{"dataset": "read English sentences (LibriTTS-R)", "time_shift_ms": 100, "n_mels": 40, "tokenizer": "char", "activation": "gelu", "kernel_size": 13, "widths": [192, 288, 432], "residual_init": "scaled_by_depth", "beta1": 0.9, "beta2": 0.999, "eps": 1e-08, "grad_clip": 5.0, "steps": 2400, "warmup_steps": 70, "weight_decay": 0.1}
Rows from block 9, named by matrix and row number. Rows with one number belong to one channel. Each number is 128 + 24 x the weight over its row's rms, rounded and kept within 0 to 255. All counts start at 0. Numbers have three digits each. After the name is the row's rms in percent of the matrix's.
# convs1: first pointwise conv (model.blocks.9.convs.1.weight, 288x288x1), inputs 0-287
# convs3: second pointwise conv (model.blocks.9.convs.3.weight, 288x288x1, transposed), outputs 0-287
convs1.146 111:128141163102138158134114084139144055165119101108126094109145112147137173090125121093155143105118111090135111143127135135141133166110100145109130119129191138142132110149136121062140138086125108107113128068163173143144152134113120155144149175099141123136141094178105101115077137138133120100150104142118134140081128136113129120087092150152126123151121145092108167117145143159153100084134126091101141151125151106130156050128153119144108108118160140181126109063088155110132126122131112142126111121154109139142113140112134176137114146161129165126146146093118161145160071111127131103105141137137125107127120104144155137111145166138140167120114100113104158147140171085142146129152124138164120191126130128101121144107088139139131123109099137138136134118163113101126131116109121134146128140139103151139110096141112109103153181115105126138119082175095159122105119151143150115
convs3.146 106:156125129154137080162166143147165068106123157098101133109147097129156125179128129132090142142124137092116158112104137099135110108118154134127084081136151160142139128090138095170117111127136122140154154097108115115121141124133108165131153146137110126144134094096200105107129122130111099141131109121177139122106136114117143174140095182126103133110132160144131064098153132091127144125111122134134150079130100117135131107104102130122124112124130113140175101124151106120129149142142106188152144136083150055121139133122123124112080130150140143144095127104138116103134087127104116106146150130078138102112087124160140164131084117138140154113146117140109118134132163122196099110143130085117113150127126103126126146102139135118113124117143152107109153101197149145133155173147162114116157175146155104165114116151095182140164137121178140117126130120139132154145143157154117103
convs1.147 102:142135115168129155132128126064084073132108138109121132086111143113125133123121144151102141139101148090149132108112106149109108157130143155088139162111134087090133149116095120131085084073143196121150145164144111131128147120127123105093086099120105125140128138134089110117154114137156118151084139086119128148112088085114144123117170144110103114141116072115132152114143146078111131163105144115113116113115150145119095153162126126121121117157104114092117128114137159113129132136112185141109133143127101075149144125095133131085145101131107132149105164105148128139130108112128133101140059126124124099136124150137110111165129124114116163101142141113083128135174131115158140148164102109113147117158122135114093166098161161104118139136155068112104118120148094178121137057111158126120132110126141161083128156121142113080157143145122127178137117130150102086120130152156146101
convs3.147 108:136123115146100097134125151137121159111128107119138131139105089148072117121051103144128099122115152136116163083086132082110084093129146105148114112145110112124093125128130135102143137170092117125128145108124137120146166103095140119118115142126160119145132143121147134086194185094131149140109122103152136126109163183160134100128139138134137159075099148132121134127140141166129077092110129153171135086125144131146152136153147124145128116162158139117128130118120129103143125115144122103104144114102114115184140124133102118125099163133141155080147139113159106170127142116124114172116125150136137149077120160102139097122126088109107151151152111140106138112158165148140140085096157147117158135186110129155124132143129112114133149135140148129149119111109097152130146100149094117074162132174126163092162139150181146128115110136116114085090154150109143145135137112122106038
convs1.148 101:136143129103090113138158102194132156124138132136129056110092100129145129139096100148137090156147120127095093095134097148148090102098140130159141116130140129168159118092121137146140128109097040117137130114140100131122121137164165118123088110129104109136116130134162144126120093119131111128079126151129131115134140159140106134062168118104133147113127097139105138199134127159120134134153158137099121106135101129126143134105149186133129152063145114132161119136147102155158105164107122102131105118156122145118171058068135128192171141144111152142174126180141133095173120105118109143166109154150130116125150123164114143117120128133090156125110139134124117105124178147092161134109151105128116125140099097142148129131105131128146122168119132125123091119107117089117117151097127160097144178137151121124137119144151161150138133121151136128125151139126123120109126132127086088
convs3.148 091:095145098089116090122121124123126122100143127109084085110112166106125120115145150101105104149138082142126129152123158111196146136132120140136099133140095157068131133138114141123163123099161160108129093116097128119136111160135121112109127097134119108137089127147152082166114085098131100109131183103139121133039110122128107116130140134175084133103132135146102110095096114119126096177093134092152110149150139127148092126134099122107114146139159131116098117122113145105132130114111144117080172123181144141079077119111165077111087116122127099108122164126142123134145120145124131133099089119090113108142133109135146125111148098127123135103140114166169137146088150165127121062103106157127141111137110128108162157135117067152109118083075119150127138135149163113156127082132144125142109111120129131093153120134146142121139077111124114139107126118169135097149112137126161109
convs1.149 109:140138121131149111142161121105123111116148101107108124103150112124155121142123148087157155150095104149121133148131103106107086121099102123131127115120158154149124130136139119125173148149135109140136109113111146166166105115053144066083138089082136136121059159135106157108127080119125111159137153130115166138162124135097169139141165124136115129123076153164136128107147107118117101117139083102153112123122132137140110130104163154141134135109147110141087127183108124123135077095120131108137121149166119153176121105103115159205124114144131161156108148176113131134132140116117139143120107122141095111150125127156129127173137120144154128128121089110157123091129118094128130150087113134122119095147122131139140119153128111127151088104126152119113150106091158148126103102149165112142144121124120142171124038127152148135133064107111086158190152145117083168135120109116136139
convs3.149 096:143103072164120117113130153170112106150105091150112065138115147122132130147168134079111161092130136132121117093162137132103113117120144094077148130141126132144087110124153133098123133114137114129131157093118125106111044129166125148145115113134097124154132105177121139132108131178129122134086132136120158114094112086081107138057128163093132109135156139090141129168119113151123132162108150152098140191150112141112108150125151114120084103095148155130129120131091141106118137138114086136136094098164113122109151174127095121135108113115115143132129095098175122085137142150156094120109124102109131124122124144107113120100173153112122107143133134122097143109156127154169128125167128166073124100099095157120127151148139167127113153154125075172168168121123147145121108125123111129176135118088127117117118099122118131127145065166141147134141133118135127161104127118102132133
convs1.151 090:130125083139127155070115106135112130119136152120162146104153127080049159127139091101121106169113143123134163144043094123163130098101170145176119133130168126114098123107123116106165166144148090122106092125191124116157123100153154115122122124092153104104209159144140131118129115119131140123132127176142173118129137139145114100152152112105150132145135153161128166098087150129128098112142134097113168135131155119122134126117096155121139145140133127124132132154110150104117107102137141124110185129128141106154153109127128161101147111124105133145122174171117143093130125128111111107145101121131146055144098139132125137123122175110142140118154134122084137122095188107075132145115112102118129139119141099095149091106091092142090118164162143110138083130124077130110119163182157149123118104129128125114115153149125128101128127126112116147113135122127133100096109120129140141
convs3.151 093:135134049121127138093120128109166150160145147101138125146097111141095157154147103150079122142112077099082094155163126112094115136126109142103113161134148096110105119164143150134137089143095110121136167144117148186105124139140091154162103148151122078134125111096148127134149150124120119098105096148118106110147140129087172123123150155148122135148116097150161136138119107162095118100122168134129125140109115106117103118173120138129133116120176133170138117098139175106137094106108105083147119167163126097153116093125129127152143133120115147120175131133129099129110111127142154139141132133126103133105114081146126113143114141112174124093181118118121088147101145148140153143133132123131147151150135112126141145114105121133120111092106133145143143148119030148135156181102130152129116055151156147143115133157154168124134114142106121106132172120151170118073124123105138173
convs1.152 101:122133179155121126113110111140131146133141122155128117101126103156106117100157130076123146123177144077092141097160120118123153145135127106137109129127140090140100129122140139136154092142061133123121068141132135122153151137140095143175106189132109058162143103106138112105081136127109134157118088123154118172116148115151158126132127131166146161106127096116136133101068151083108122109136141159172160128127103126127123115137136155118157131117117111137097106135124129091128121126102124158134143096138201112117106150157120067144107159144148116128113101101131129127161155119135139117166158134162138120152144160126115115161110156101138081128132119152172132159114104137108086150174140127126152148151125115142106131107137090118166126121117130120126116117147153107153126075189125140127125112158107160130126168154145138131143160136110182157163146142102084070124075146135113133
convs3.152 099:091119068141130140172084130144125131123165135112143180113093138087160123161108117128092157112110132174109122130095141140113128161144109133126153119127134122126114126116127171092144153121125125105103118099103140157165118119117162093158123137122080132118137180120186112192133137126142146146142191144125161141141105140129111114140108142146111160140114126167152122103167207194158140155153128130169130104146099127132099130117167147138123120189163128126131120155146121138112148138133116158146122120126178120111145114165103136098126114113130132148104146167139117115164113127130126149111102138121138115125149111155120135119120116088114159148133126107159140114122157154084108133145125166133091190136133168158073147127110156120111118115120139098142130117098096100106101152174135113159102117112133099119116097094158101122139152112090168120140158171135114113159184127105152154
convs1.153 104:116112096132120105138190124101160207143137149121132140103108123131084166159116111168120131164165101156124104097107128129122074126111124142151117114105095103107086139127129156115102104115131189130124111089107124111144175167147160113120124123123111140112116112149120158128166128108110146086155140141103142145110136140129161124141129135123146148097125127139109119113108166158124118157127125119126108191160102093084134179109085171120105105097143158102115133118157106127147120103133122183153109116124119128144153155181126112129171112074131116095132108110127084117136152133146159102148139167169146137140091118122143113134093115121152122148122063132144130131141123140129130122098076174129119095097145160088128161139151151154094124144134150081154122159120167160094119070090147113125130105113164113108130104106095149141143131124126142110135103143154072140138137117126125138
convs3.153 100:130101134154108110173104116111147124142111145127129156114203149138152132148120121160159112160108134114105112169144115093131161110124126122144113132152095145133117144129093185132143150177132113116131182111120113085157148111156121142141168111110112173132121127120158145171148078119164161080118098139135155105126139118165098136150140127141140140136130112133082112126149127113170103102124128128158188113112105138131122110153104114142144138032128142159141073156112153141120101151134117146140112097107152115151128080155134148135189154105114089139142134115181149128173149134154094140136156120109126136132159088127133143133166186190093126102125134108158129155102126125074147120126099104125083122147142102126124137150113125127137129090133122083121113142135123108154110125100106146142129114118150088168121139122135179112129166101140124157120116093127119111158116138127094142
convs1.154 095:162149139121138102102109168125128160149128168093089171137115167184093076087112150090125112087153105103110127099168112131104117132113118120108121129076107138158125142099146115149111131104152113113159145143142124115137120147063131109141125106153147134121169146110183092113148093127097160089126128116118078097097136132139133142143149123138130138108159105091123151119147083166128115139158141144115176132144135181110162112121132128126133126125145140136118108113127140120120171141132146141156120100099097120097168120152124078116110128168151143129149146099134074061124115126163116122123094132152126142148085112164090101185132155135151168113112144121127093093116169127150108121084148181118140152119118131111107113154137132114140154151122111110117091102118145121141119142140156128105142151118160111162132140139099110154111079148091159142173129110120160119114134127118124064
convs3.154 090:120118142117122160095185086128130141120118151163158155139093081134152083136108106135110101150131117140162111141148113147132110128145119115108096132141139111145125115120150122115090121164162108128113141150160125086128138114146117126140157130176109111137107106141099132143176145116117140119156101103099138166130133121116159186155170118129108119148123158158171131152122128126127117147159122151123156095117138090112156110131161152119171134164130139175117105171109171111150092103142138103094182154144124143157077122104155192104167115139138096059152122118160095158117118085123093113154111138141158085129129125134114130094127085092160125146121129093148121090165128170128164122143155109138125109117161137091140129115156145130137115140086151153091119165120136128180105152131094121134115144146154107151120163161107131121159125126135053084120126145147132158106100126114121134
convs1.156 105:112134133135156129111135152096126084146107135164176164131103155159107141088118106121185198163130141148121142125136107123084110131141151132135146140109135094178110111152168083088126134140155108124120108133138110112135161130074105132125138126133099118136107105126149112162107128141127125111098144129168136135133142147177139112152136135160141140095146101119168062120161178164110136067109097126164139105136114140108143127125140128126144128146124114114131110109138144110126135127148144140140123150118115160189121128115157110168170132117120090134153141128118126141094115152185098136088137127110118112085145094129132122085102121127214120143140121135096104130199101156157142167134148074170120172137138092116139115132097163130116108110134138134136156144116135117126132072079134075126136125141088142109112133140138156124146125143116136094131149166127137109126109139126129185
convs3.156 092:117136143122174098155137103183151141176119161148188141128152088153145125192132139128096207167147153094173129098095138134148159143144121109129141185068130096153109120118117153136098121132135112125104132122120106138138151117169109151112134105099099127161113177121124086125152164129141127153097125129175158158143144102109129135141138135129154112166141117147164125130130172116124134126128116154133144117134096137099122135108127128130122135131106136087156139133158140104102105112117159154141144174096129168153123186128150130100086088160152114102134129119084114103100121101101090144154098130103111139110150135140111125140155186111132148136102142128118157124160110099146133147139147139171152163122113081125114180119141171110114106135165158116134149165160098128168138183101142149131142165131125129119108149107123132153113137131113136111104152173147152126141152168143117144
convs1.157 110:115134107123109150122097103131137135121123133095136137150171078088129130093132136136155144130130144182108121072102145140102150128124149112115127143138117063095113109112142140139140138095108123162136160152146144116121125116122120087160131082111139089137148099172125110108130097122126124132122135136146174092121134104170158145125140139131108166155116124131161149117132150121145152121128125129139191122147133155120143137149103144128111146119107157080130144152123189183133116128153121142137114107115125149123132104095136103093051075088108098159132134145109123111113119108092100139108111093173142136143091138118141172108073137117149124147102132190115139118150145127176142140110161170153163136162123157155175118132098091130118165128148099140084136144151097165120146110105159121095139140093192128125129110155098104151100145118130109146081120120151137137068129139121095124
convs3.157 109:109138122104151133146143095121096132117111120128091148108118155163098167101126146155134120110128135181100090122134125113169116129099151162131102118135088122173128122140134111104139135161177102123132139100097132122108129100119127113108115106116135155085129144177076127147133151146152141195131185169086159123161135108063062119138114126127130100113096090114078102095156134177167111087159143168153156130142135145141142100140122145120153158110171146127111138162137085153133131136121146123126125090108159154137113120126089123106151141130114104159103147136130154134124147123122117105127116151099120108100148121114154118138109095125114100070121128158129112154176147157132127100106135147111096124142151085137102120075084152131143103106102116112140161129115138144205110129124137140106153133122132133169115108129129089119120122081087153165138158121150142100096124120126154161
convs1.158 086:108126088152104138095126119122161099124107146143174067083157140144103123096104140156107110141102145099144135102158114111127095104135073121162097103122110159163107114114141143111159110096154136134116159104162112117131100127152143152143151080136020145126096095163086138124096127133073128139110140113163124117121073145146116120123139142128112080139137149143132030194122118112113159133184113138162123139142121124129136100116157138121144122136119132136121157104120093128148135139131148140149124109131092142129170061110118115130098074121155115069115122149129135101191144117134114105089125136135135132139116133132117114086131118132115131102109094110110145112066110137138158122095107109122109131139082154105128101147165107141097126141139142114130134118153097117135135156125136142134133124123114097110133115129133162130107113138107106121163119118138144115152098147145110134
convs3.158 094:122154110100105115112125115094135106120160111121127152115099157087146149151122118133132129114122151106105130094121141088065110106103142132122107133148116150100102135075170113145110140134130124136126101160110111085099122110127110131153138123103099104101127110129104176098135077118141121127123100155115106106097092088192122080111143131119116098107128135115121104073096143059141066146125095155120143133128140126118146104101133081092118126158154125098163134129100131121092104093133100118102150090117131137107105179102100082113107123121090159134103096146093107167086163127113103134119124153091123097119138082121109111133084077143126129094145112083150151106142162128137122102121145139119150124109150103156145118169097100112115137108113101093145152123164113091139149135097127123099117137105135120092170147129139111104111136126124114093091138175106123154189095125133140120
convs1.159 108:146142121111088142127105199149146206122117143140156141126130132141118143115134154117108130162129126108105141143126127119130089119120139126061133122137169075047151137112164145165167144118133121155097161158123166173158077092109124148089092145107149094108165138093145107135163125105152121118119128087123082157139167068090137127128118117109130136122097150134145155142102094158115128161101124151098114172132131157135122134101138134105155115138091105132134164172162132153116115108157143108100104132176082102132100121092152175120107133132133128175132134138121144126121135151173143123138121135156128155142146148121154092140148149079103118117115105131130163122135144107161078115136110142111105131138131166124148139128135112136130124115099141153156142149105141158107143095166122105145141137128162138167121147123090105088116089123125094131170118167139153125138140133101136135
convs3.159 107:140180140112141102142138134132108096140100139127124110127113146127136139085135141112116126137144124084145130140147128138132173116147146175086147158165134149075145105129128100136141161109135127122138136154117113160115127150149096137132070128138112169182119133125151102150123080189130095118136123123125101140117116107062087086121132111079170113132136156097076064164101145127098158167084104159144142104141130146114144138145125138127115143171116144123175128132155125122124125163140142149094114154116124116134090118154123109110142133087147143118131132165135171115177139149116154164109122104114144124120111109133127174133129128167122121125148099119142160123102133095146129127182136118092141147096139136172132171113081172126128085101133084076132171108146150115099111063120103101103114171132118118133137148105156149115140107120148126128150123153179125167098107120142120108
convs1.160 104:128117130099131133122113128115139092126138155181098141153149128190109142079114091128102126111126137132102115127139128124111114142093116109109100077150192149127123144115132047146110081088090134130122145098103152139133108132139154147179094097135169117117173150126094122118123113122151115126092132154125134138158173146105099114118131096132105129119134142091176129139124127129162139133120118131121126096130108140150094101127186101124170100135126120133103148073129124080108149146113115144138112126125131124091152090117138098153138136120157133138142153116130113120150116143128125085112130110193137148142151105149141144106146128097151089103096128102141086117141111139129057131098109169116127150065151129128145123182151096124174125135104146097125163123140171096132125138105177112122126126109140153149119142148109118165171132136108094116127145146136135136155139129112041123
convs3.160 105:156143142163155133118164122117135112149137116148146124107144120190137100104120150142143117113110118120139076116157135122126123147155147146139130136115130186136143153133155112111149140160071141182142102127138146093106155135110149141136111161139163122127136162117151077158129108114140133114172151116142145144166211099109145125107112135119111131125144156152148186135123124202163117101093141145135133121103112094147153131106144113127111182123116122147146124119145106120106104171131122112122148166114146084081123164155108170137115121115164139150108112153143136129122138122131105124154145168127111149083134132125100133121098162158140103140150121142143137099138143160170143112162115129111176067098162129088108136136129119139087127173104161094097131118176107084161126080136127100149073132129129140122148134159148158123156139129150124152134141139076163113175096124144161120
convs1.161 082:121121110143136138102102136155131099130119150134093101131077130110125166132110084122119053099123121147135114058122131125146064113142131176113117110151093143130054121107106165191127114118104143120129159089149156108145086137149140128152138102201140130154131122161107134140153144122107147142155168112128100136137122077136130118061133123143118121145116163130187126161152106117138085127096106159102133152114101063120106139129153181118111107120143134118121111117148136142145136139127103163126123134103117129094118140132137117123167133128150150147098123101124118124170123136139144144146121164136118129165093174130101126146125121109104165112121161155153161148153111131128129119131116125114114125147094133132146109095077164117176114148145118118120131116117139139123112102130126154113119127135134101042141121103140111121117105150148151164103160093065145076130132134123121149
convs3.161 075:100130085140111132122145145123150079117136110129129120150107158118130120119157127125125146073127057147126170125168146155115146120100104130150142111141123142144092095132115133126160148064079149141125110130083115152123100127146145134117109104144137159127100169135133164151140172122112129118081134088105112139070105134142112083105164142065121163136126136127156074166153131109113121161100100127133126140120140152138117101118138099139110152119161121122116126144122124143128126119137164164140086115104112127162128148145107087119110129092106146129153080116140123101082101139100165133113129121105128116121119162137143125128099105179107142089125140098096118107103127146146115101160141105118049121151110145135150111111113119135102137103120111107144109140116092113128119094118129142133108101049083152127124096110137130145103155186162132091133148042141112120115112121098128127
convs1.163 109:177133133115126115053144124126112072127162108159131154147135135149113105141107136143149135150111125158127125084139138114124141142137145145117125125165163130107105148143144123112091119082133149132131106130156107107116099131128120131132143161164147104122123165103059095085127111115172118160127096161113130165116125116100149146149144122148123131123160112140139118107106131121127126158106112124107146134097110134143116130125149104115177135116126106087158192163143091118119148106142169126106155090093161113120050131097120162086125117165120180120126136152134119157116124127134176157129093112122108093102096174131205144138151121128132122119173113142148112118084095154139122132141099121135117080099099105099136110133142086139140112118181119125116131103155149112103153130083123165132179095121140107144100129132102165127142107124151168118099139181110111174120108124136107134
convs3.163 109:104133124109102139109184072142131122147151153121131113134114099062110103122118117128119126112122108110155130094101136154102087125134139132116176077129117150112108113104109096127136124119110131132117136127147145125118099100123155149150098091110091156120139146125088081136111150142134118096123101141137106119098108147108114139122092110150156132158115120132115073125158148126137165120096165091117112153113119126131119105133114111102119125129118113119124114116104181106127088102121143128130157095131128102117132072103147146065128123105053138141110090116140086125151104138100136127156112146131094170117113126140133139060106145118110137148158091152114096118154159165082129112152122086096137176167101129113080133128141165130090128131143119075124116155123108128093106139140151140124088092133134134124120149111136084127120125097063090115167105068099098156125119110176141141
convs1.164 104:144142118103173115104127172066152120140119148129095103119085167094146082103131120083121123128153167152135121128125124123162147081148126173134147120116085137107110124102128157127121130151108066117155133107125160138134094126173121134138133096154127140137117088103087158133141122157099129157184102149105140134224118168169108111102133095126136139106144104136123145141110124130155093142140119116144126142144131129134103127137124129156144151130140131125136113177139138092157113104160100090134121138122107104138139118118136062114098129105084115116115149089147113157165138099121122124143079161108150141126119086087107182155143130119079116143117166122147130152103114127102095131085131110124128137109125142135059093133149129126147175139105081146116130129110134108141132137169122141119127143125179104153098116112127097094091112147147115146134191124137115104124134138123113165
convs3.164 096:084109115087104149123126150178131135119090134082112112138116115071100127132114132119098116149108074181106054138108091131145131130077115158137100129162119130127117133168108140175108131158090155124124102080181112116101176128149132156159125112116091115113107080096124098103150102131098109152138140134153122146112110108117088122113129150128099148139100110163131128081132129141132101161124116115126110158122121109149143126120102135122081097117131137134125116092131145161161110145112116106157133107154160117126091119118104130131146119117131150114104119080098108121109069125098136112127146104117129113095123099177103104124097125154113141108157123093142127109114111111119124134129139073107140107116138167149113159166097096151113110078129158123120146138122087115094146091180115088111141121102121119094131117102109097126115130128062148138136149160089130111119102124096106181
convs1.165 103:137130046107155131111120138137105090120151143108142076170158164161092148106096122152142115106144085134114145137147126135145134147109159123138137140157121167121117160131156097140110127152127162124126118106132131108135173149126114138124111098105131170115147091131116144104121131134063106117166147128186127147143145126105106165122123131116125130103137130116175137183167129163121144131089142091141130139144159099149093134118117103148111125114106139108148121138126104119136145125149152144147161144086144102126178171103106116122128091108144095176097129146155135126086131140110074132089124104131158109106114128138147148080143129093129121139097090109133121116151147139127134136162087096120100133107139093138197114113089123140138132096110098139116156137154104101100133107131103051113131144131082107122129097141105127110095105126158171148181108117072149076152126123118128115
convs3.165 097:162101101158087078146105158116129121110129113128092133145111102107121115120116122115113139138090093057150111158124151121141145127150103125129141155118108126155086107129119172138129123122146127107099095088108124176112169081130137152156112105135125134123104102144135123150089137121086136132085127129130158161089109116150144060109120111126125120113150126124110121184143137165131158111115131107126139145101118137100147119122095142086090145120111152132069147116142090166117119132131134106165159154117107148092106120113134130130143072097157143158076114095179119152125119137137118125122150096145100141125128142161110120110104141122128136076099100134136132133199138142139131121106156099121153147157141071133157101129155090093170121131078153132120124130140111137109149100071119128146121149120109173098159088146109144127090142136130157149085108067110151103131091135118106124
convs1.166 108:134128115114138133081165131122097107145131130131119099112138170113132109223131132100079139114128130115116155120098101104112085141182142165126127129120128156146148121133145136126166137105115127105167153109119132134115130159196187106107153097161124152150119093159125122098158152102140147091146148171136102111124104124164133057121169112168138109120142126136172151165153115094133147133138142110135103096138136157149107141093129110166151109140131159123112138095154106162191146094149152136111150093131137146127144115134154126153123127150082133135155123134128132106091152178126069107111156112153130118139102140148124167153108112158107109152087122150081147122102127163109116125128121124140158131122109142116126125133100086141157106134144113093105153123122109131129110085139119059148128105140136121123108143131095139111068192138151128098167146122140122115155132142134143127
convs3.166 111:093090110137128173109115132088126138124089141114141160093124151126119129126121113130152135136110087123138150151104114120123163173148160137109146121095136149157126120094146135154162106142155097136142115141098134118118125137131138112134097151142091138101136101137174113145088145072111108130132183133126144102120130145135136105116165129148137162114102110110113149100124156130141136116105131114088123142136106153134112099108150139113142066126141085111143141157117090139141138138150151121143124134140141157092147152110120149160142158129150113150137116175142125138150092165175091142085126204089151111145090101166123155171098069153145140101092145115173118101147132192153135134135135135133142130154125111112094113057108109170149150137130154132141136114135178166158091102085133085133138112131103124133186091103132128124161103150141157147136123152106178148087121128117142154
convs1.167 094:133128126112142133119133151155133141135130102130177118095161108124088157157127136128096136098125124160141135100099084144149164126173108111129122116094209138134079117097117102113125147153121102128140115124132126105141127121120157095132144157160113082115148152081127141124122100118136133124127108164151163127066131121126136097145124130110145122143116129153169135149116095120109141156144135126106153101110135155104143188125120098147101146130129142044126131145157146110143118114138080111131143146126137146175141120167113134071105164135134121164134117089125154140145165132149136114115117093116134089153107162163153126125124122104110132129139202133139104129143077114131119132173103139137169159123133065140123092090168125115112128141128147123137177129127130146135124143072103101131112127139121113159154108138127153096111168133142152149119043152132057126123157130113143097
convs3.167 082:115115141163118114141119091143106093127141118149102091124128130153095133071122114136164130115129104145130126056144113091122130155152139168141169109149115161085111100089149127111110110129143138139129164137128142187107059156144102139143064097158169140121113104137127143094100137121149119158111111140116043123102174119132137139129109136117140126139097130104105096077119123134090129090105125099147136141133089137120152146133123158101106139136153117103123120105144131172114140116119168095133135109115109107127147107109130173118153162087136102136133155123141107112117123100156146117106129153143130110163118114160117102129092131088122134053145112158134087126169172118110110134132119124123153116128135134092160110108109103140132132116155057124118140106128129145131147131104133131118095055128152123088131087123119168064120136120135124132122111134131166167097142111160127113
convs1.168 100:162137148147137131141100136093147171127130112140114117095147120141151129148142119110123111139119145146133131151153108133136154109196136143144142104109132118058121146100158099156118106096108116136105152121136113132139104154170133111147132144144121183143114105085164128137119145103139101126134162144086141115138148086146137119120143125156112131122132106097147143102157141136137122137104138138144132165137161145119127109139141087149177157158142126129134117152146147130125134135106094049110098122140090136127125083126133087092143146145142113173132111122160131082147113148123063110133125166171130123135114113116120118134123149152180057094128144154133100154157144130137110113144086165145131082085140169154104125150097135103172123158166100135148130120143109099081119130166102084108104088154153150069131079139154097106112104127118146151109145147176145091157102118099133155
convs3.168 090:124135118139109113146112086115129106119150122114117174107167132116170130132103147152082139160149084160120110099142139161127140095147129130136124125122180173124099116139116127111088136165136058131130132177169133123115066133162109117147135120097167143131101169158075144121121152135135097136107149117078122131097139147110120128115090153142155169131109108124118127147150120146158145116150144129108118094158150123149122102094158159115105113154133121100158162157080142119151105152152110157087121123105111125124117160125130174108161140133058152138096123158136120073108100122201111115150135152157129150137201109131152117120115122149140092114138142122163109127138095136126105133130085121123105124138137141135128140126102135142175094113117111143126124142084082093147098177164185130148171132113150086094121138117112103158125135134123124135105130166141130126105146128100139125
convs1.169 099:133114120115134106099138126125153139128143126111120105141173130167086156106113084105178107112143133128148110137176108135129119123126186143169149106074126142087116122158106109142083131149149118129107178153094138149097107111179100131152131058122138146124140083152095135105114117150133174133142113134136138123151124103140126120128136088116090116133109137126199101151146120166133074131153150139113141111135125121113106116112140114124163128120127134142097131107118084058126129110124104118063117122130112111106165118137140073131090122108144141150134091153131140137127120119152140067139138107163131085150132139127113131124149117151095114135087137117086122153151121141126121123143155113121108095120127112168167098143111133125152136130134111103160140134130104147144136164051148125143091161098163121176107137142124148132142092155125114104105052096138099119119130127106175102
convs3.169 102:105133073105146138090154107111068146135125145124148118139117143110108128133081126122111139110137156143112108099147134121158143107131126087106135091142128099128148121085101106094073118115129126136155191140111086096113141178175109132132091142088112148142133143175137173114120101125140155158152142104162144135097124133097118126118105099131109142141167112093124124118102157135114094093090074122143119139155114089121147135104129133129115143124127157133144128138171113176101126117133124089120140117180104145183107113140141128146156148110096105127101156106123126129095098124156145128107153138109096129141137118110151122123070137119121129117119109108139153161139134083082142100140126139145111161183115114138090200095149119131136116102115196122116139116112111120077146112108094159075151140161106117063105115139114069127110144128151121154148109104134118133117116128113118107
convs1.170 099:153138127159154159141149147129167123146100126131131116094085141179148125159107131157085149114105171099074129116158145148086184097081084125140119162125154158162133153087154135111109095118123148093117104102139095133123104105120130138122156149111137051114179086112141106125125076137112140113117165134086161153134159140148106115091137149119112123135138125157139145052137123174099142170171140141085147122116136114121152151157104116135157140119114138133146100155139113138111147099146142120133167103155115086131136151109121099100120102142139168130128139112141094116112137144134100092177124139103133130137108144142111124157125129140155155118104097166142114138158094137139086147093122121109127162106133104113084173147146149165125116109128139123121119111154118136149142150136150138084153074128099123141183149150114134111116123142110128156141126174131170109096163136099135132
convs3.170 105:108099118162165090160139153123131131107139127151115179115120120176140119128154120096128149083124138139129142166154153110146180122092147109093156101117074129128135149102118147105113101095092130120121146118140140146159139114111109100102150172118115119116122156105127161126135152150170162108115145137147141132092168188151141117175165129142114135116146127095154123160155161127089150102119172123183155130146095117155094088156065123125137106107151137121111069123118117125111137089134141153144158133096122150113111121141145094163118145129098111135125102073135147102151144158108117147139156175085114097107136100131160121163122143131101108125120134151146102150158111089117142108130063116162112137168139112208160143115131127139101145152117078153147103164144143144142128144123105144139108126142089109137156124096152115119157153112117116146151103090133126159128106134135105148
convs1.171 101:104125122135143172124150143123102121140118132141130135135127084111138169143132140125158135092144131103187157140139078125228103131114133108168170096128089115143118168139139085098139115126140157122136134112136112130170136149141136127175142113146135127144115106135099099160163117127163132103142135167107178095178093120172143147136158110121103116162160183073102080101126096112092090096137150127111124136130141123133143112107114123121136112142143107138139132109137130144123151122133117130135155144110095133132132125121133101118167120141119151143149164050146138102119118137212141116116161141114130135159117086140123153067111144111142185168134153111092119101101137148107129145117120126123144154149135167153171135115157137138168119133131154152154171113086092120122110129121105125105131130140099135105117081147103141126080106134118136110138133150147129134138111136127181158
convs3.171 100:085116099144155152151118097140174114139131141098084129101113117112137126095082150093096164121087166109081158147128155135045132135128140118095132103139079132129163110126109149160118110094153148137134151108123147128128102135135128135073123107161076121137156130121139144171148094151155154120090156207121103139140105123133131129127118172103106141126133136186091135130118134128150110164135088172145140116136130153133119116103139130116133138169113166115123148135081127110138105085141142122128131151151124149123122119122121174131092114161114144077122119143107142143139106125175128142107106127105140119098116127123157101108099130099130104135120119134156106164082097126121147083120143117106115101148140106136128110096165125151139156088120122171144170149075173154143146119162120132098131143115185122137189142112154123132120136112101095099137138120112101106107184114118141149
convs1.172 097:125142128146109168126157146106091179135105108130146058147103142126149139179105139132117142102097148111125084108120129145117095153141104099127121137110086156168094153138128130118135119086125121106104151119096108131150109157180155121078086145113116082120136165067184151110132140141088119126094132085101096170135124129183149150134128131141097128122117099133101119126110112131127143157126171154083149123140134130139180106152075133164131149114115135116128137126114108152150142124130129109122158168138141104140137123136129158135132131116138104162172130098122105133125129132122121084112114101160152144148146154124129142122135121080145153127091117139115087108132157133085115119089188126161129110137134187150171153130140167161094156108102170108123144120157113151122137105108120056097131108149144114137122109117137114133132175135116152163165119119142108108120158122085101094
convs3.172 090:136135141157146116115142111130126131144140134098134098127070082131133136077105112122076131166120122115139122125103136119191121125153105105103113107102091077154172137151138090097128132124117124150125119109104162130106170158142118099125095161125150106143111145159108122131106215105071159140148156145092156149108138139172139109108149107138089131145114132119101113128145116165141138101127091142119083153087106130149126106114124111114119128124136146170121185125113151158135129164110121144125133137108112136123040172152145133115138127114136124113145144099108115156087135146130160124126112129115132105160143171109125109096094195150136121168077094128118091136139141142126162107090115131133151105152122113114160080094120136150134149110096168143127152152118146143134162109143118106121097105099140089158120131116121117140151094156176089141151131081148136143095124143137116127